A small image diffusion model, trained from scratch.
Model: 13.4M parameters, 48-pixel images, arch dit, norm layernorm, patch size [6, 6], layers 6, width 384.
Training: soap at rate 0.00094, 19200 steps.
Data: trained on retinal OCT scans (Kermany 2017), 49215 training examples.
Rows from block 3 of a small image diffusion model, named by matrix and row number. Rows with one number belong to one neuron. Each number is 128 + 32 x the weight over its row's rms, rounded and kept within 0 to 255. All counts start at 0.
After each neuron's rows are labels from the 100 images, of 14848 (inputs lightly noised), where the neuron reaches its highest value: "strongest on" is what is common among them; "place" is the part of the image that holds the peak. Only what is clearly more common there than usual is listed. The data: retinal OCT scans (Kermany 2017).
# fc1: MLP up (model.blocks.3.mlp.fc1.weight, 1536x384), inputs 0-47
# fc2: MLP down (model.blocks.3.mlp.fc2.weight, 384x1536, transposed), outputs 0-47

fc1.755 [157 199 149 134 130 103 142 163 155  90 103 129 128 122 121 139 148 108 124 123 136 114 113  72 124 153 149 151 134  73 102 150 127 124 103 161 142 148 119 120 197 177 122 126 119 126 101 131]
fc2.755 [102  69 103 119 151  82 133 129 133 162 105  62  88 114 124 174  96 128 136 104 128 129 115 150 182 104 155 120 110 167  99  96 111 151 127 155 105 144 170 139 157 120 144  91 148 114 193 159]
strongest on: finding: choroidal neovascularization
place: centre

fc1.193 [138  73 162 135 115 141  94 116 128 167 113 165 167 140 179 105 149 123 152 149 141  95 110 120 127 194 165 172 142 109  84 179 126 144 102 100  70 191 191 109  99  89 100 112  78  75 113 109]
fc2.193 [113 107 109 138 135  97 148 159 124 157 130 192 114 112 105 105 138 149 102 182 175 103 172 130 171 120 148 100 103  78 123  90  95  99  73 115  52 196 126 157 147 141 189 106 133 111 142 105]
strongest on: finding: choroidal neovascularization
place: middle left

fc1.425 [ 82  99 166  85  78 102 112  69 119  98 167 223  62 143 116 101  97 108 158 116 157 121 132  80 114 184 165 125 118 123 115 139 111 114 106 191 163 100 151 131 161 157 114 136 103  94 102 185]
fc2.425 [133 181 104  83 106  97 172 180 116 104 133 156 157 173 129  63 161 100 136  93 159 129 143 137  69 152 124 130 118 159 143 130  94 120  70 150 170 105 102 121 110  75 169 176  97 129 133  77]
strongest on: finding: choroidal neovascularization
place: centre

fc1.471 [ 98 169 168 205 142 163 129 125 131 111  75  79 112 156 101 121 149 106 120 112  89  84  98 149 163 117 129 125 175  81  87  95 151 119 176  99 107 160 116 115  81 105  62 106 169 104 134 134]
fc2.471 [126 134  79 188 177  96  84  80  77 162  44 112 187 177 157 150 155 165 158 119 130 129 109  78  86 135 216 111 112  96 179 131 128 124 152 146  71 181 167 139 105 172 138 117 117 118 168 126]
strongest on: finding: choroidal neovascularization
place: middle left

fc1.20 [148 179 153  96 146 114 149  95 121 120 154 160 173 174 143 126  56 145 141 125 110  93 137 173 169  81 181 138 104 113  98  80 127 176  80 169 128 154 152 101 122  66 133  72 172 150 149 128]
fc2.20 [108  99 114  86 174  94 102 156 119  90 154  86 170 152 146 152 177  42 126 150  81 126 109 122 152 153 157 112 160  97 134 144 104  79 146 200 130 151 129 133  84 173 125 104  99 139 103 143]
strongest on: finding: choroidal neovascularization
place: centre

fc1.316 [143 149 142 117 119 171  81 139 116 113 149 143 175 162 127  90 117 192 138 170 125  88 131 130 141 150  99 175 160  96 125 124 153 147 123 138 122 100 159 106  97  95 194 106  98 118 114 189]
fc2.316 [ 99 124 112 128  88 173 105 148 100 134 119 149 115 181 126  78 140 116 133 139 136 114 127 121 146  80  95 108 103  89  68 158 144 110 143 100  93 115 145 170 116 146  92  88 108 101 152  78]
strongest on: finding: choroidal neovascularization
place: centre

fc1.141 [186 119 154 103  65 132 122 152 118  79  99 114  92 181 141 177 108 134 111 126 120 110 102 112  56 191  91 105 159 144  57 128 139 178 126 114 128 194 149 123 117 101 133 179  90  92 126 120]
fc2.141 [161 180 113 133  71 101 200 137  76 159 145 137 219 102  88 144 131 186 114 141  94 142 156 120 102  96 152 142  68  96 124 127 165  75 146 116 118 130 122 144 119  90  24 154 141 121 105 136]
strongest on: finding: normal
place: top left; top right

fc1.556 [121 166 171  65 160 179 140  96  96 144 162 156 114  89 128 101  88  91 151 105 104 140  70 151 151 158 104 136 159 122 103  91 157 138 136 184 118 141 143 122 107 140 160 128 141 120 156 132]
fc2.556 [110 196 124  52 167 156 143 109  80  71 136 154 130  88 152  96 112  90 170 171 127 120 106 110  65 109 148 119 105  66 195 136 120 159 152 182 127 123 132 121 144  98 144 105 113  55 121  78]
strongest on: finding: choroidal neovascularization; finding: drusen
place: centre

fc1.170 [134 115 115 188 186 106 172 132 129 122 105 151 162 181 117 177 176 115 177 155 104 152 162 105 164  96  83 137 120 154  65  85 107  51 138 163 126 144 149 125 106 154 126 157 147  86 151 136]
fc2.170 [126 115 107 170 172 123 139  72 129 137 119 106 103 172 172 151 122 146 126 184 104 150 121  88  85 121 138 110 132 137 167 138 112 148  86 147 150 145 145 130 119 155 126 151 163 136 114  65]
strongest on: finding: drusen
place: centre

fc1.25 [148 114 110 145 101 135 141  79 152 157 115 128 135 129  98 145 178  83  82 138 142 137 184  83 184 123  69 153 159 126 148 102 192  47 185 134 117 102 118 128 147 159 180 100 150 142 109  85]
fc2.25 [141 105 125 129 118 134 146 120 136 109 120 114 175 175 137 149  81 122 100 199 153  89 116  66  29 162 111 111  84 149 173 125 157 183  86  85 136  71 140 112 115 129 118 196  98 123 148 164]
strongest on: finding: normal
place: middle right

fc1.625 [110 123 105  96  53 124 106 110 157 112 127  74 154 144 141 123 114 142 115 140  86 107 152 155  89 150 148 163  89 158 138 128 128 120  76 185 163  67 132 126 147 136 129 153 152 109 107  94]
fc2.625 [169 114 135 125  81 169  99 155  95 153 153 102 188  89  89 134 123 167  63 110 172 128  73 156 109  96 144 106 116 112 117 131  94  94 140 141 121 189 114  38 113 159 178 145 108 184 113 131]
strongest on: finding: normal
place: top centre; centre

fc1.447 [ 96 133 128 160 105 133 178 133 145 104 162 150  84 127 141 139 108 127 100 143 135 123  84 133  87  43 142 160 112 114 196 102  53  89 142 112 122 131 170 160  95 187  75 123  99 119 157  99]
fc2.447 [161 126 161 144 112 168 106  96 131  84 151 166 131 121 127 102 135 121  73 163 126 116 145 143 154 169 148  86 153 152 100 141 119 159 123  98 140 156 143 128 142 128 168 152 149 140 159 152]
strongest on: finding: choroidal neovascularization
place: centre; middle left

fc1.323 [ 66 121  73 160  90  94 139 127  68 186 155  46 111 110 151 135  67 144 102 102 156 134 184 134 132 137 143 106  61 171 199 141 152 135 126 106 144 104 105 179 160 141 162 133 155 137 102 120]
fc2.323 [136 125 163 111 130 119  79 129 101 158 172 139  50 165 119 100 178 154 158  61 149 145 163 100 110 133  87 125  69 125 134 139 136 141 137 109  82 116 116 171 115 114 116 110  75 153 104 221]
strongest on: finding: normal
place: middle left

fc1.337 [147  83  75 145  87  98 111 215 174 153 131 153 122 123 127 117 122  85  99 147 117 168 134 142 147  82 136 140 142  81 127  83 188 178 118 144 126 123 149 118  77 117 122 118  82 120 135 152]
fc2.337 [155 174 155 125 118 102 143  88 107 162 122 116  98  79 113 126 116 118  92 105 123 147  82  94 108 124 142 116  88 156 138 135 122  67 120 165 102 127 122 123 106 122  86 128 211 154 127 147]
strongest on: finding: normal
place: centre; middle right

fc1.250 [157 146 129  73 205 161 113 125  80 103 130 183 153 174 110 109 154 122 154 114  94 110 107 153 118  75 107 100  89 157 132  86 116 165  85 159 170 139 159 132 146  49 120 120 116 159 119 183]
fc2.250 [ 91 164 106  93 220 151 132 147 155  82 129 156 110  73 110 138 124 129 136 148  89  98 145  96 151 180  96  94 169 173 139 101 131 122 155  80 194 126 122 122 121 134 128  66  95 166 128  98]
strongest on: finding: choroidal neovascularization
place: centre; top centre

fc1.501 [113  58 161 113 108 161  71  95 113 150 173 117 126  85 150  99 180  82 143 146 119  89 151  87 133 155  64  99 137 114 170 153 138 155 159 106 110  88  89 188  79 150 127 178 120 104 159 144]
fc2.501 [127 161 140 106  91 106 120 149  98 127  82 129 173 134 120 139  83 125 126  87  87 119 131 160 144 114  60 130 105 143 184 127 117 149 111 138 191 152 135 145 114  94 119 145  61 129  84  76]
strongest on: finding: normal
place: centre

fc1.303 [127  57  96 206 163  84 119  66 109 197 137  46 126 131 156 148 129 137  68 123 182 173 115 105 131 110 110 161 121 130  91  99 108 192 147 132 163 108 109 135 142 161  67 185 148 170 177 148]
fc2.303 [115 149  81 180 122 103 110 168  95 156 159 114 104 133  94 170 116 140  59 134 123 141 163 111 129 119  54 101 151 124 137 125 108  67 124 116 116 199 150 109 118 138 166 166 151 110  43 164]
strongest on: finding: drusen
place: middle left

fc1.438 [172 135 164  79 103 108 154 146 163 155 170 134 165 180 159 113 152 122 127 118 126 166  63 169 102 210 136 121 133 117 146 137  85  90 140  82 193 128 164 128 127 152 137 113 222 150 105 174]
fc2.438 [ 49 121 126 100 124 124 139 120 143  79 146 122  81 100 105  48 129 133  81 160 166 100 142 105  89 184 172 121 111 108 103  91 106 112 160 185 212 111 139 120 133  98 153  72  97 149  62 190]
strongest on: finding: choroidal neovascularization
place: centre

fc1.311 [112 174 155 180 114  92 193  98 126 113 158 158 179 110 182 166 108 146 122 112 110  86 111 146 120 153 165 176 200 111 126 175  96  60 176 105 129 122 145 156 134 170 161  72 157  64 124 159]
fc2.311 [112  84 103 204 153 158  50 118 140 103 129 138  90 144  96 159 151 146  92 144 113 158 121  59 174 115 113  83  48 188 129 108 113 219 104 111 164 126 146 162 111 126 106  64  94 100 132  75]
strongest on: finding: diabetic macular edema
place: top right

fc1.760 [142 157 138 155 102 146 114 150 113 152 174 114 159 169  70 111 149 108 172 138 119 160  74  52 148 197  96 123 162  99  93 154 111  96 136  91 159 148  66 169 125 108  87 105  92 116  94 118]
fc2.760 [161 135  89 128 161  90 115 120 139 184 129 108  62 159 109  86 137 150 128 139 161 116 125 164 107  99 134 120 128 130 158 111 117 120 128 127 112 106  66  63 128 175 126  79 103  80 122 107]
strongest on: finding: choroidal neovascularization
place: middle left

fc1.19 [164 160  78 118 122 157 134 131 115  52 154 165  45 114 174 163 176 176 170 131 140  68 141 114 147 116 162 130 103 128 177 134 122  78 143  85 139 129 131  87 147  72 128 194  25 114  91 150]
fc2.19 [150 123 128 119 121 115  97 139 100 103  87 140 134 148 167 126 192  63 124 101 116 115 168 136 115  84 192 100 105 108 143 188 152 147 128 128 186 119 115 165 113  93 233 144 145 113 115 143]
strongest on: finding: normal
place: top centre

fc1.184 [ 83 233 119 141 152 131 172 147  90 160 154  62  95 118 121 115 164  80 133 155 128 193 111 163  41 139 142 137 136 183 169 101 110 146 132 179 140 103  64 103 132 184 165 194 160 141 115 176]
fc2.184 [110  79  81 135 221 142 121 103 129 132 118 111 126  72 138 154  80  81  66 117 114 118 148 112 123 172 185 157 110 137 124 105 126 106  79 107 100 154 101 148 150 115 144  45 102 127 159 108]
strongest on: finding: normal
place: centre; top centre

fc1.84 [ 67 156  91 136 124 150 135 128 151 142 128  46 118 134 101 127 144 109  90 116  98 115  65 126 110 167 138  75 104 138 165 140 106 138 120 110 110  87 137 152 176 142  92 129 152 137 143 148]
fc2.84 [199 131 204 143 123 125 119  49 145 112 144 115 124 104 141 114  68  86  70  89 166 121 123  61  97 104 189 122 138 126 134 123 182 134  44 126 118 128 101 128 154 132 159 119 135  80  95 154]
strongest on: finding: normal
place: top left; middle left

fc1.720 [118  59 113  61  91 123 118  75 159 133 139 168 154  97 120 111  89 145  78 145 114 193 142 123 132 187 106 158 126 104 129 121 138  86 175 136 121 109  68 127 143 133 127 182 122 142 173 132]
fc2.720 [148 138 129  23 126 158 149 140  99 124 136 181 111 133  92 142 148  67  99 159 123 109 122  92 126  84  73  58 133  96  87  89 115 161 115 103 110  89 151 129 137  78 159 156 126 167  54 117]
strongest on: finding: normal
place: middle right

fc1.570 [142 100 176 107 144 190 140  74 100  86 161 168 194 185 174 116  76 134 133 148  55  45 156 117 143 104 143 140 133 155  96 154  78 132  90 110 154 146  90 114 138 178  95 134 116 111 138 124]
fc2.570 [129 128 151 104 152 106  99 129  77 178  74 139 118 158  86  92 156 120 170 154 116 105  58 136 140 148 152 166 151 139 132 149 135  59 140 110 122 118 159 132 155 148 157 131 148  87 125 127]
strongest on: finding: drusen
place: centre

fc1.493 [112 175 182  90 132 117 188 170 110 153 122 165 152 134 121 139 100 118 177 178 204 180 160 139 153 151 160 126 165 132  30 108  84  53 134 134 176 178 118 151 121 120 137 158 136 116 193 163]
fc2.493 [105 130  66 181 137 159 111 109 134 131 107 122 128 110  92 131 125 110 111 176 158  84  93 152 130 133 144 139 122 185 183 137  56  99 142 164 148  76  96  86 133 121 130 129 142 124  85  83]
strongest on: finding: choroidal neovascularization
place: top centre; centre

fc1.460 [128 178 133 135 119  85 120 126 124 116 155 121 143 143 122 143 132  53 164 127 157 135 122 133 213 179 125 134 103 126  78 126 120 162 160  95 134 144 121 119  79  60  77  97 125 166 143 119]
fc2.460 [191 100  66 121  76  91 155 186 151 115 165 127 126 135 164 171 134 200 190 144 116 136 103 151 120 121 144 121 158 160 156 126 133 104  69 111 164 125  88 147 105 105 214 163 155 177 117 100]
strongest on: finding: choroidal neovascularization
place: centre; top centre

fc1.102 [118 180  98 107 138 102 202 163 154 105 163 153 138  98  70 187  99  98 128 156 112 111 171 179  78 105 117 155 125 120 116 179  83 112 161 161 181 123 145  44  89 137 139 168 120 133 151 147]
fc2.102 [174  98 119 160 165 116 151 127  74 116 145 135 200  54 103 119  89 116 187 177 154 109  47 166 109 161  80 151 128 171  89 198 171 103 111 128 141 202 136 157  94 129 163 119  98  66 150  98]
strongest on: finding: choroidal neovascularization
place: middle right; top right

fc1.475 [116 130 110 138 133 156 152 174 137 139  78 148 141 201 126 151 123 124  87  97 121 153  84 117 147 185 189 137 125 192  90  87 103 147 164  94 117 134 122 125 121 170 143 106 123 137 168 172]
fc2.475 [116  90 122 165 121 144 120 115 117 103  77 171 102 144 117 161 131 110 116 166 108 123  86  87  88 141 222  97 123 108 153 153  63 136 133 110 169  82  48  95 134 146 102 122 112 139 116 162]
strongest on: finding: drusen
place: middle right

fc1.673 [ 85 148 141 146 176 154 114 127  66 142 114 198 153 115 109  82 127 142 131 106 167  90 133 100 143  93 145 149  97  56  91  87 142  80 144 155 120 154 114 134 135 149 119 161 162 134  77 145]
fc2.673 [ 64  99  95 101  86 172 236 152 144  65  77 160  85  75 116 101 145 143 113 110  63 180  97 136  76 166  94  95 123  97 131  84 147 125 141 107 165  97 179  99 138 131 152 122 128 191 118 138]
strongest on: finding: choroidal neovascularization; finding: diabetic macular edema
place: centre; top centre

fc1.289 [144 166 107 146 105 124 132  48 122 107 104 151 117 138 133 209  70 145  94 120  83 101 109 146 159  81  91 142 114 131 166 120 151 101 143 104 132 139 130 140 218 174 113  85 166 100  94  76]
fc2.289 [ 92 134 170 143  87  87 115 195 154 123  97 197 118 136 130 196 158  95  94  44 121 132 150 155  88 175  76 125 142 143  69 155 162 150  97  99 127 157 119 142 125 112 118  97  96  76 143 197]
strongest on: finding: choroidal neovascularization
place: middle right; centre

fc1.27 [137 180 189 164 104 144  79 135 147 103 122 153 122 138 147 111 102 150  63 146 117 103 156 136 120 124 175 151 139 125 182 153 174 224 153 121  91  98 166 112 115 133  86 120 182 200 136 189]
fc2.27 [110 105 149 133 136 120 123 179 125 120  78 125 119 108 178 101 156 125 132 131 140 125 125 104 179 136 154 152 142 156  90 124  89 102 136 149 136 105  90 154 126 128 153 156  88 128 118  81]
strongest on: finding: normal
place: middle left

fc1.420 [144  77 134 133 110 169 139 160 103  97 101  88 155 166 110  63 157 161  79 139 110 125  61 122 127  87 118 164  54 123 116 103  99 217 137 133 149 130 146 182 120 117 118  85  86 150 126 133]
fc2.420 [ 73 148  88 121 127 133  90 120 109 120 156  77 171 141 114 120 117 122 104 175 149 121 138 152 164 154  48 129 157 153 129 160 101 100  89  59 123  84 132 118 103 181 147 125 171 141 111 112]
strongest on: finding: drusen
place: middle right

fc1.192 [109 173 158 117 119  94 141  89  88 129 108 128 113 141 135  59 123 135 108 128 176 142 159 114 158 134 161  97  94 173 124  93 112  77 202 189  74  80 175 128 110  84 137 109  96 103 160 130]
fc2.192 [184  95  69 131 116 147 118  98 213 114 184 163 100 171 172 166 118 115 168 186  82  96 147  66 118 101 136 156 144 157 125 156 164 146 137 133 138 167 159 110  82  57 168 106 192 118  98 164]
strongest on: finding: choroidal neovascularization
place: centre

fc1.103 [140 129 149  71 102 117 131 130 119 115 193 137 190 136 121 168 110  39 140 160  69 126 152  75 115 106 125 112  86 141 117 141 137  97 122 103 114  98 133 105 155 170 141 121  74  35 127 210]
fc2.103 [172 123  47 103  68 167 148 144 117 130 153 158  92 172 153 142 100 177 132 134 126 105  95 171  64 144 114 144 154 103  97 167 184 147 118  77  88 109  83 111 112 159  55 144 190  67 127  29]
strongest on: finding: choroidal neovascularization
place: middle right

fc1.279 [106 114 148 114 123 150 165 150 127 118 108 161  70 117 119 138 124 147 186 110 133 133 158 130 131  79 146 132 137 101 113 156 145  99 126 104 218 199 110  85 149 175 113 171 134 146 147 141]
fc2.279 [156  91 112 162 147 129  97  86 123 131 133 154 185 113  97 168  84 137 138  90 149 129 137 124 109 130  99 135 135 105 166 144 122 116 114 149 187 172 169 161  91 133 153 110 153 153 109 109]
strongest on: finding: choroidal neovascularization
place: centre

fc1.386 [125 193 174 113 151 127 142  87 118 133 131 197 135 168 135  81 140  86 127 145 109 124 173 114 171  78 164 116 108 182 105 125 108 170 169 116 107 110 127 108 109 125 125 120 144 160  35 125]
fc2.386 [145 109  81 126 161 129 149 167 156 157 149 177 104 149 109 138 147 167 152 140 128 123  74 193  96  91 185 143 138 143 163 130 136  87 105 104 124 144 105 112 162 134 133 212 141 169 255 150]
strongest on: finding: drusen
place: top centre

fc1.704 [158 160 176 150 100 144  90 178 154 118 155 152 140 123 185 147 128 140 134 151 107  76 115 113 175 121 204  81 108 128 130 182 154  85 176 107 106 139 122 148  94 136 148 120  80 110 165 135]
fc2.704 [137 122 114 186 121 130 101 167  91  96 136 118  83 150  82 131 100  60 131 138 177 116 179 182 151 120 164 158  72 114 118 127 179 130 119 165  87 127 128  85 120 136 155 106 157 135 115  93]
strongest on: finding: normal
place: top right; middle right

fc1.725 [107 145 169 141 104 129 134  60 100 128 101 108  79 143 149 179 111 122 111 114 116 158  78 139  99 130 117 139 172 134 139 171 178  75  91 148  79 148 130 134 174 130 151 110 148 136 180 153]
fc2.725 [143 110 107 130  84 100 124 146  80 140 115 195 156 138  92 158 189  68 120 125 124 121 114 161 139 147 117 132 109 127  86  65 159 169 108 130 113 174 179 102 174  99 119 169 106 106  84 118]
strongest on: finding: choroidal neovascularization
place: top right; top left

fc1.306 [144 155 143 196 132 145 121 126 141 158 161 140  86 129  88 185 126  95 198 138  66 102 177 117 105 130 135 137 112 143 168  99  88  94 155  70 167 118 141 138 160 101 130 161 121 152 104  41]
fc2.306 [ 86 117  83 155  98 128 175  88 148 115 136 167 158 146 154 129 137 168 157 138  98 111 156 115 219 140 123 107 180 130 166 142  76 183 103 136 130  85 160 128 133 120  95 106 157 166 179 164]
strongest on: finding: normal
place: centre

fc1.712 [134 147 121 156 111 125  66 206 115 153 102 165 154 163  95 162 108 152 135 162 133 124 124 104 158 114 119  87 169  98 121 167 118 112 141 106 143  90 160 177  78 104 136 136 119 106 123 152]
fc2.712 [ 91 114 134 175 133 152 138 111 115 122 118 127 129 113 159 153 145  99 135 108  88 109  99 190 124  96 177 171  60 150 152  82 133  78  97 181 127 112 103 127 185  95 159 125 150 129 119 153]
strongest on: finding: diabetic macular edema
place: top right; middle right

fc1.201 [114 167 102 127  96  67 149  97  78 138 132 157  94  67 161 115  89 139  81 157 122 138 179 116 141  36  89 114 149  80 151 101 118 130 105 122 143 124 183 141 148 124 105 109 144 156 136 127]
fc2.201 [156  94 167 155 113 102 103 136 106 152  99 157 139  75 131 182 121 145  85 139 111 193 164 160 117 164 146 132 147 116 158  90 109  87 116  99  85 114  99  98  94 114 120 128  93  84 110 136]
strongest on: finding: normal
place: centre

fc1.452 [133  95  59 128 113 111 118  60 177 133 120  81  99 172  31  97 111 141 128 185 102 158 132 111  84  88 120  99 124 127  92 137 159  83 100 132 134 105 183 136 171 147 150 161 125 123  74 186]
fc2.452 [115 100 195 120 127 113 128 145 161 109 169 148 146 156 212 103 142  91 130 123 134 180 160 135 166 109 139 126 138 142 124 136 128 194  99  98  92  85 136 102  82  86  92 141 160 158 156  71]
strongest on: finding: normal
place: centre; top centre

fc1.388 [166  92  77 143 123 128 116 106 147  55 121 182 129  79 192 115 164 205 147  99 116  74 109 115 117 131 175 131 150 100 217 146  98 134  76 138  80  82  97 102  99 104 166  84 100 132 156 127]
fc2.388 [137  88 151 116 101 121 136  93 175 149 149 157 150 140  78 125 151 137 132 204 159 115 124 140 113 107 202 127 109 111 143 150 137 124 164 120 134 114 125  86 127  94 120 147 140  71 148 223]
strongest on: finding: normal
place: middle right; middle left

fc1.759 [122 121 139  55 104  74 185 142 131 150 126  95 202 132 123 103  35 178 167 180 108 145 133 159 142 170 136 139  77 175 116 151 142  77 158 162 116 139 121 121 153 162 143  99 153 131 135 195]
fc2.759 [ 85 143  34  92 105  90 103 123 123 134 112 109  60 156 161 107 161  86 162 113 122 142 140  71 192 142 104 138 185 148 122  87 158 138 150 100 131 114 123 156  63 143 155  62 129 162  82 117]
strongest on: finding: choroidal neovascularization
place: centre

fc1.603 [168 181 132 155 149 136 134 158 145 135 113 207 110 132 105 126 180 119 173 189  80 119 124 160 110  46 159  86 130 147  96 134 108 136 155  96 135 135 132 171 181 235 142 123 146  98 201 153]
fc2.603 [ 93  97 102 126 121  66 122 158 180  79 102 128 137 166  93 131  57 126 146 118 106 155 162 122 136 194 161  97 221 137 187  97 139 126 100 164 105 182  97 102 136 134 182 189 122  67 118  50]
strongest on: finding: choroidal neovascularization
place: middle right