A small image diffusion model, trained from scratch: 48-pixel images.
Rows from block 3 of a small image diffusion model, named by matrix and row number. Rows with one number belong to one neuron. Each number is 128 + 24 x the weight over its row's rms, rounded and kept within 0 to 255. All counts start at 0. After the name is the row's rms in percent of the matrix's.
After each neuron's rows are labels from the 100 images, of 14848 (inputs lightly noised), where the neuron reaches its highest value: "top examples" is what is common among them; "colour at peak" is the nearest of a few named colours to the mean colour under the peak. Only what is clearly more common there than usual is listed. The data: retinal OCT scans (Kermany 2017).
# fc1: MLP up (model.blocks.3.mlp.fc1.weight, 1536x384), inputs 192-239
# fc2: MLP down (model.blocks.3.mlp.fc2.weight, 384x1536, transposed), outputs 192-239

fc1.733 106 [144 163  98 112 111 142  84 148 151 155  99 145 109 169 168 115  96  85  95 139 150 160 147 133  97  94 182 151 161  83  92 141 139  97  61 141 123 125 132 118 134 148  87 126 107 103 101  92]
fc2.733 098 [130 116 173 158 112 107 130  69 123 127 109 126  96 129 117 139 131 117 101 141 122 129 190  94 112 132 123  91 154  96 120 126 181 111 139 120 140 130 149  85 104 116 141 146 151 129 137 118]
top examples: finding: choroidal neovascularization
colour at peak: grey

fc1.530 096 [142 120 116 119 136 121  77  95 121 110 134 121 111  90 111 102 155 146 167 104 122 142 138  93 143 165 133 155 128 128 163 117  75 131 170 167 150 145 152 129 114 114 147 104 110 113 103 146]
fc2.530 089 [143 111 136 119 107 144 117 191 132 134 119 116 155 145 120 192 105 124  95 124 109 140  97 141 111 133 139  91 145 106 149 157 105 150 174 114 133 140 115 119 135 144 152 132 101 167 162 134]
top examples: finding: diabetic macular edema
colour at peak: grey

fc1.595 103 [128 110 119  93 132 150 119 119 160 127 115 154  97 105 118 126 138 172 139 135  77 125 155 155 106 153 159 129 106 125 154 145 123 146 120 135 156 126 150  93 137  72 151 129 157 120 164 137]
fc2.595 092 [144 103 156 155 130 115 119 119 104 134 151 122 174 134  91 107 163 104 108 172  92 138 117 122 118 112 113  93 122 115 129 120 119 121 127 143 167  99 102 153 126 130 146 100 132 129 119  61]
top examples: finding: normal
colour at peak: grey

fc1.28 129 [106 116 135 152 125 135 167 127 143 109  97 115 125 153 173 121 137 117 111 167 117 113 130  94 164 124 135 138 102 128 124 116  89 125 136 103 132 155 138 164 119  41 139 106 115 127 105 127]
fc2.28 143 [131 117 165 124 119  75 125 104 137 178  90 108 144 108 105 153 144 142 130 132 115 167 113 125 160 129 130 156 106 138 156 138 152 133 122 164  85 104 160 146 143 165 121 100 102 137 140 164]
top examples: finding: diabetic macular edema
colour at peak: grey

fc1.563 108 [123 131 155 141 122 149 150 129 137 122 119  84 160 117 155 118 169 144 168 125 132 122 119 112 131 136  93 124 134  97 177 127 101 141 123 108 135  95 127 186 134 126 143 128 112 114 133 112]
fc2.563 094 [177 109 156 105  95 115 102 155 106 122  99 118 124  91 134 122 104  97 137 111 132 149 118 125 136 135 155 118 142 154 131 138 139  96 111 132 101 180 117  89 121 121  94  83 115 118 141 123]
top examples: finding: diabetic macular edema
colour at peak: grey

fc1.323 102 [132 106 112 124 144 137 106 125 131 143 120 162 122 110 135 137  80  92  67 182 160 133 103 153 108 117 165 108 129 174 165 135 118 134 153 119 143 116 128  72 163 137 140 126 145 143 164 157]
fc2.323 096 [141 153  70 121 143  85 123 127 147  86 119 101 175 108 153 121 152 162 139 151 114 176 129 120 119 114 131 136 124 138 122 115  97 105 131 129 162 135 113 151  90 126 180 129 122 140 115 125]
top examples: finding: normal
colour at peak: grey

fc1.682 099 [124 118 151 128  81 142  78 130 130 121 106 110 119 117 112 118 145 110 149 111 144 159 127 113 120 149 133 106 152 126 125 148 142 147 167 114 145 158 154 160  84 143  93 135 137 171  89 143]
fc2.682 092 [132 118  60 115 157 134 153 105 117 139 144 134 114 138 124  95 123 108 104 137 149 104 144 111 132 105 129 146 162 123 117 135 133 131  98  84 114 124 135 139  59 140  90 119  72 101 177 149]
top examples: finding: choroidal neovascularization
colour at peak: grey

fc1.427 123 [123 142 153 124 100 134 134 125 207 138 153 129 122 106  99 135 127 106 128  99 127 129  93 137 136 126 140 149 143 138 123 149 153 138 130 136 143 153 140 156 131 174 121 185 137 134 127 109]
fc2.427 104 [117  96 115 143 134 138  83 111 157 170  97 105 133 175 126 125 153  95 102  96 124 101 124 153 172 137 144 159 188 159 154 107 107 104 135 156 114  88 133 179  99 109 171 101 102 116 109 113]
top examples: finding: drusen
colour at peak: grey

fc1.486 092 [120 159 108 144 184 111 118 105 133 152 156 164 136 133 127  72 139 101 129 157 134 115 150 134 116 128 108 129  99 122 105 146 133 118 111 161 119 101 188 112 113 122 160 129 160 112  89 117]
fc2.486 099 [136 127 155 110  96 135 164 170 135  73 128 104 110 133 116 159 114 125 129 129 129 133 145 159 159 134 112 131  74 136 113 132 144 106 123 146 147 122 137  90 128 138  90 140 141 112 175 104]
top examples: finding: normal
colour at peak: grey

fc1.124 107 [104 144 113 128 163 152 123 133 118 115 129 110 150 134 114 116 141 145 137 139 136  99 123 132  90 156 185 143 130 148 127 130  94  74 175  95 109 189 125 121 152 135 103 157 150 124  97 135]
fc2.124 096 [151  83 153 112 141 129 141 157 114 106 123 138 142 113 163 105 103 130  84 117 154 130 115 155 161  72 148 117 129 159 155 123 113 162 144 142 168 118  91 148 190 127 107  89  99 131  90  96]
top examples: finding: choroidal neovascularization
colour at peak: grey

fc1.78 105 [139 152 105 124 188 137  88 107 141 168 175 129 140 108 135 124 107 122 109 102 149 118 148  89 137 101 135 140 108 119 122 120 151 121 140 161 103 116 162 136 162 180 121 160 109 133 149  97]
fc2.78 119 [160 149  98 144 118 144 109 164 106 110 101 146  87 159 116 136 146 138 148 151 147  81 147 148 116 154 102  90 137 121 129 121  91 122 125  97 122 123 123 157 114 145 135 113 135 176 118 126]
top examples: finding: normal
colour at peak: grey

fc1.697 099 [144 126 150 129 118 143 122 129  92  98 123 130 119 144  98 120  98 148  79 118 160 174 121 130 138 140  86 137 119 121 140 122 127 136 116 148 164 115 115  98  97 115 150 130 122  99 169 121]
fc2.697 095 [108 133  87 147 131 125 137 149 140 175 145 110 167  88 107 100 156 161 106 133 144  66 126  94 117 100 116 150 128  93 129 153 107 145  82 110 143 133 104  77 113 127  92 165 104 119 110 164]
top examples: finding: diabetic macular edema
colour at peak: grey

fc1.345 098 [179 147 104 125 136  94 149 130 135 101 116 189 110 106 133 133 131 113 157 115 101 113 116  99 152 127 135 105 122 150  88  85 189 138 109 163 125 110  86 186 133  95 155 132 182 142 165 114]
fc2.345 089 [168 102 180 139 126  93 135 152 120 141 147  92 102 134 151 109 147  91  97 113 151 119 140 142 110 129 120 113 138 127 105 124 176 145 139 174 113  97 137 170 106  99 155  82 130 139 133  83]
top examples: finding: choroidal neovascularization
colour at peak: grey

fc1.726 092 [158 135 111 140 118  95 127  81 133 113 135 106 170 125 142  87 101  75 134 137 123 116 145 125 116 122 114 116 132 122 144 161  90 131 120 144 196 132 109 115 151 137 139 160 145 170 178 124]
fc2.726 108 [ 87 119 188 100 138  85 136 187 131 160 107 142 112 141 158 145 136 143 158 104 138 116 127 155 129 166 124 127  85 147 108  89 106 140 120 110  96 111 131 120 145 170 121 140 139 207  87 152]
top examples: finding: normal
colour at peak: grey

fc1.249 118 [168 102 100 123 112  70  93 155 163 113 114 124 134 149 108 131  92 146 122 126 120 128 113 156 119 146 140  88 120 157  95 140 120 116 140 145 113 156 151 155 164  91 146 128 148 120 116 132]
fc2.249 133 [ 45 104 161 163 129 169 116 129 155  97  91 109 123 129 106 102 113 183 145 151 119 132 125 134 122  99 107 164 149 122 101 133 114 110 118 103 133 140 132 127 106 119 153 111 164 108  83 121]
top examples: finding: normal
colour at peak: grey

fc1.122 098 [127 146 109 115 147 168 128 155 107 102 168 155 117 137 170 137 144 138 118 128 146 169 206 115 121 139  59 114 125 150 143 123 163 109 131 136 103 124 147 121 120 138 153 117 155 112 138 128]
fc2.122 090 [128 137 174 164 101 141 133 125 116 142 138 126 123 147 122 113 110 158 128 141 103  94  40 106 131 123 128 138 104 104 133  91 132 131 126 130 183 101 152 118 140 103 138 167 134  98 130 120]
top examples: finding: choroidal neovascularization
colour at peak: grey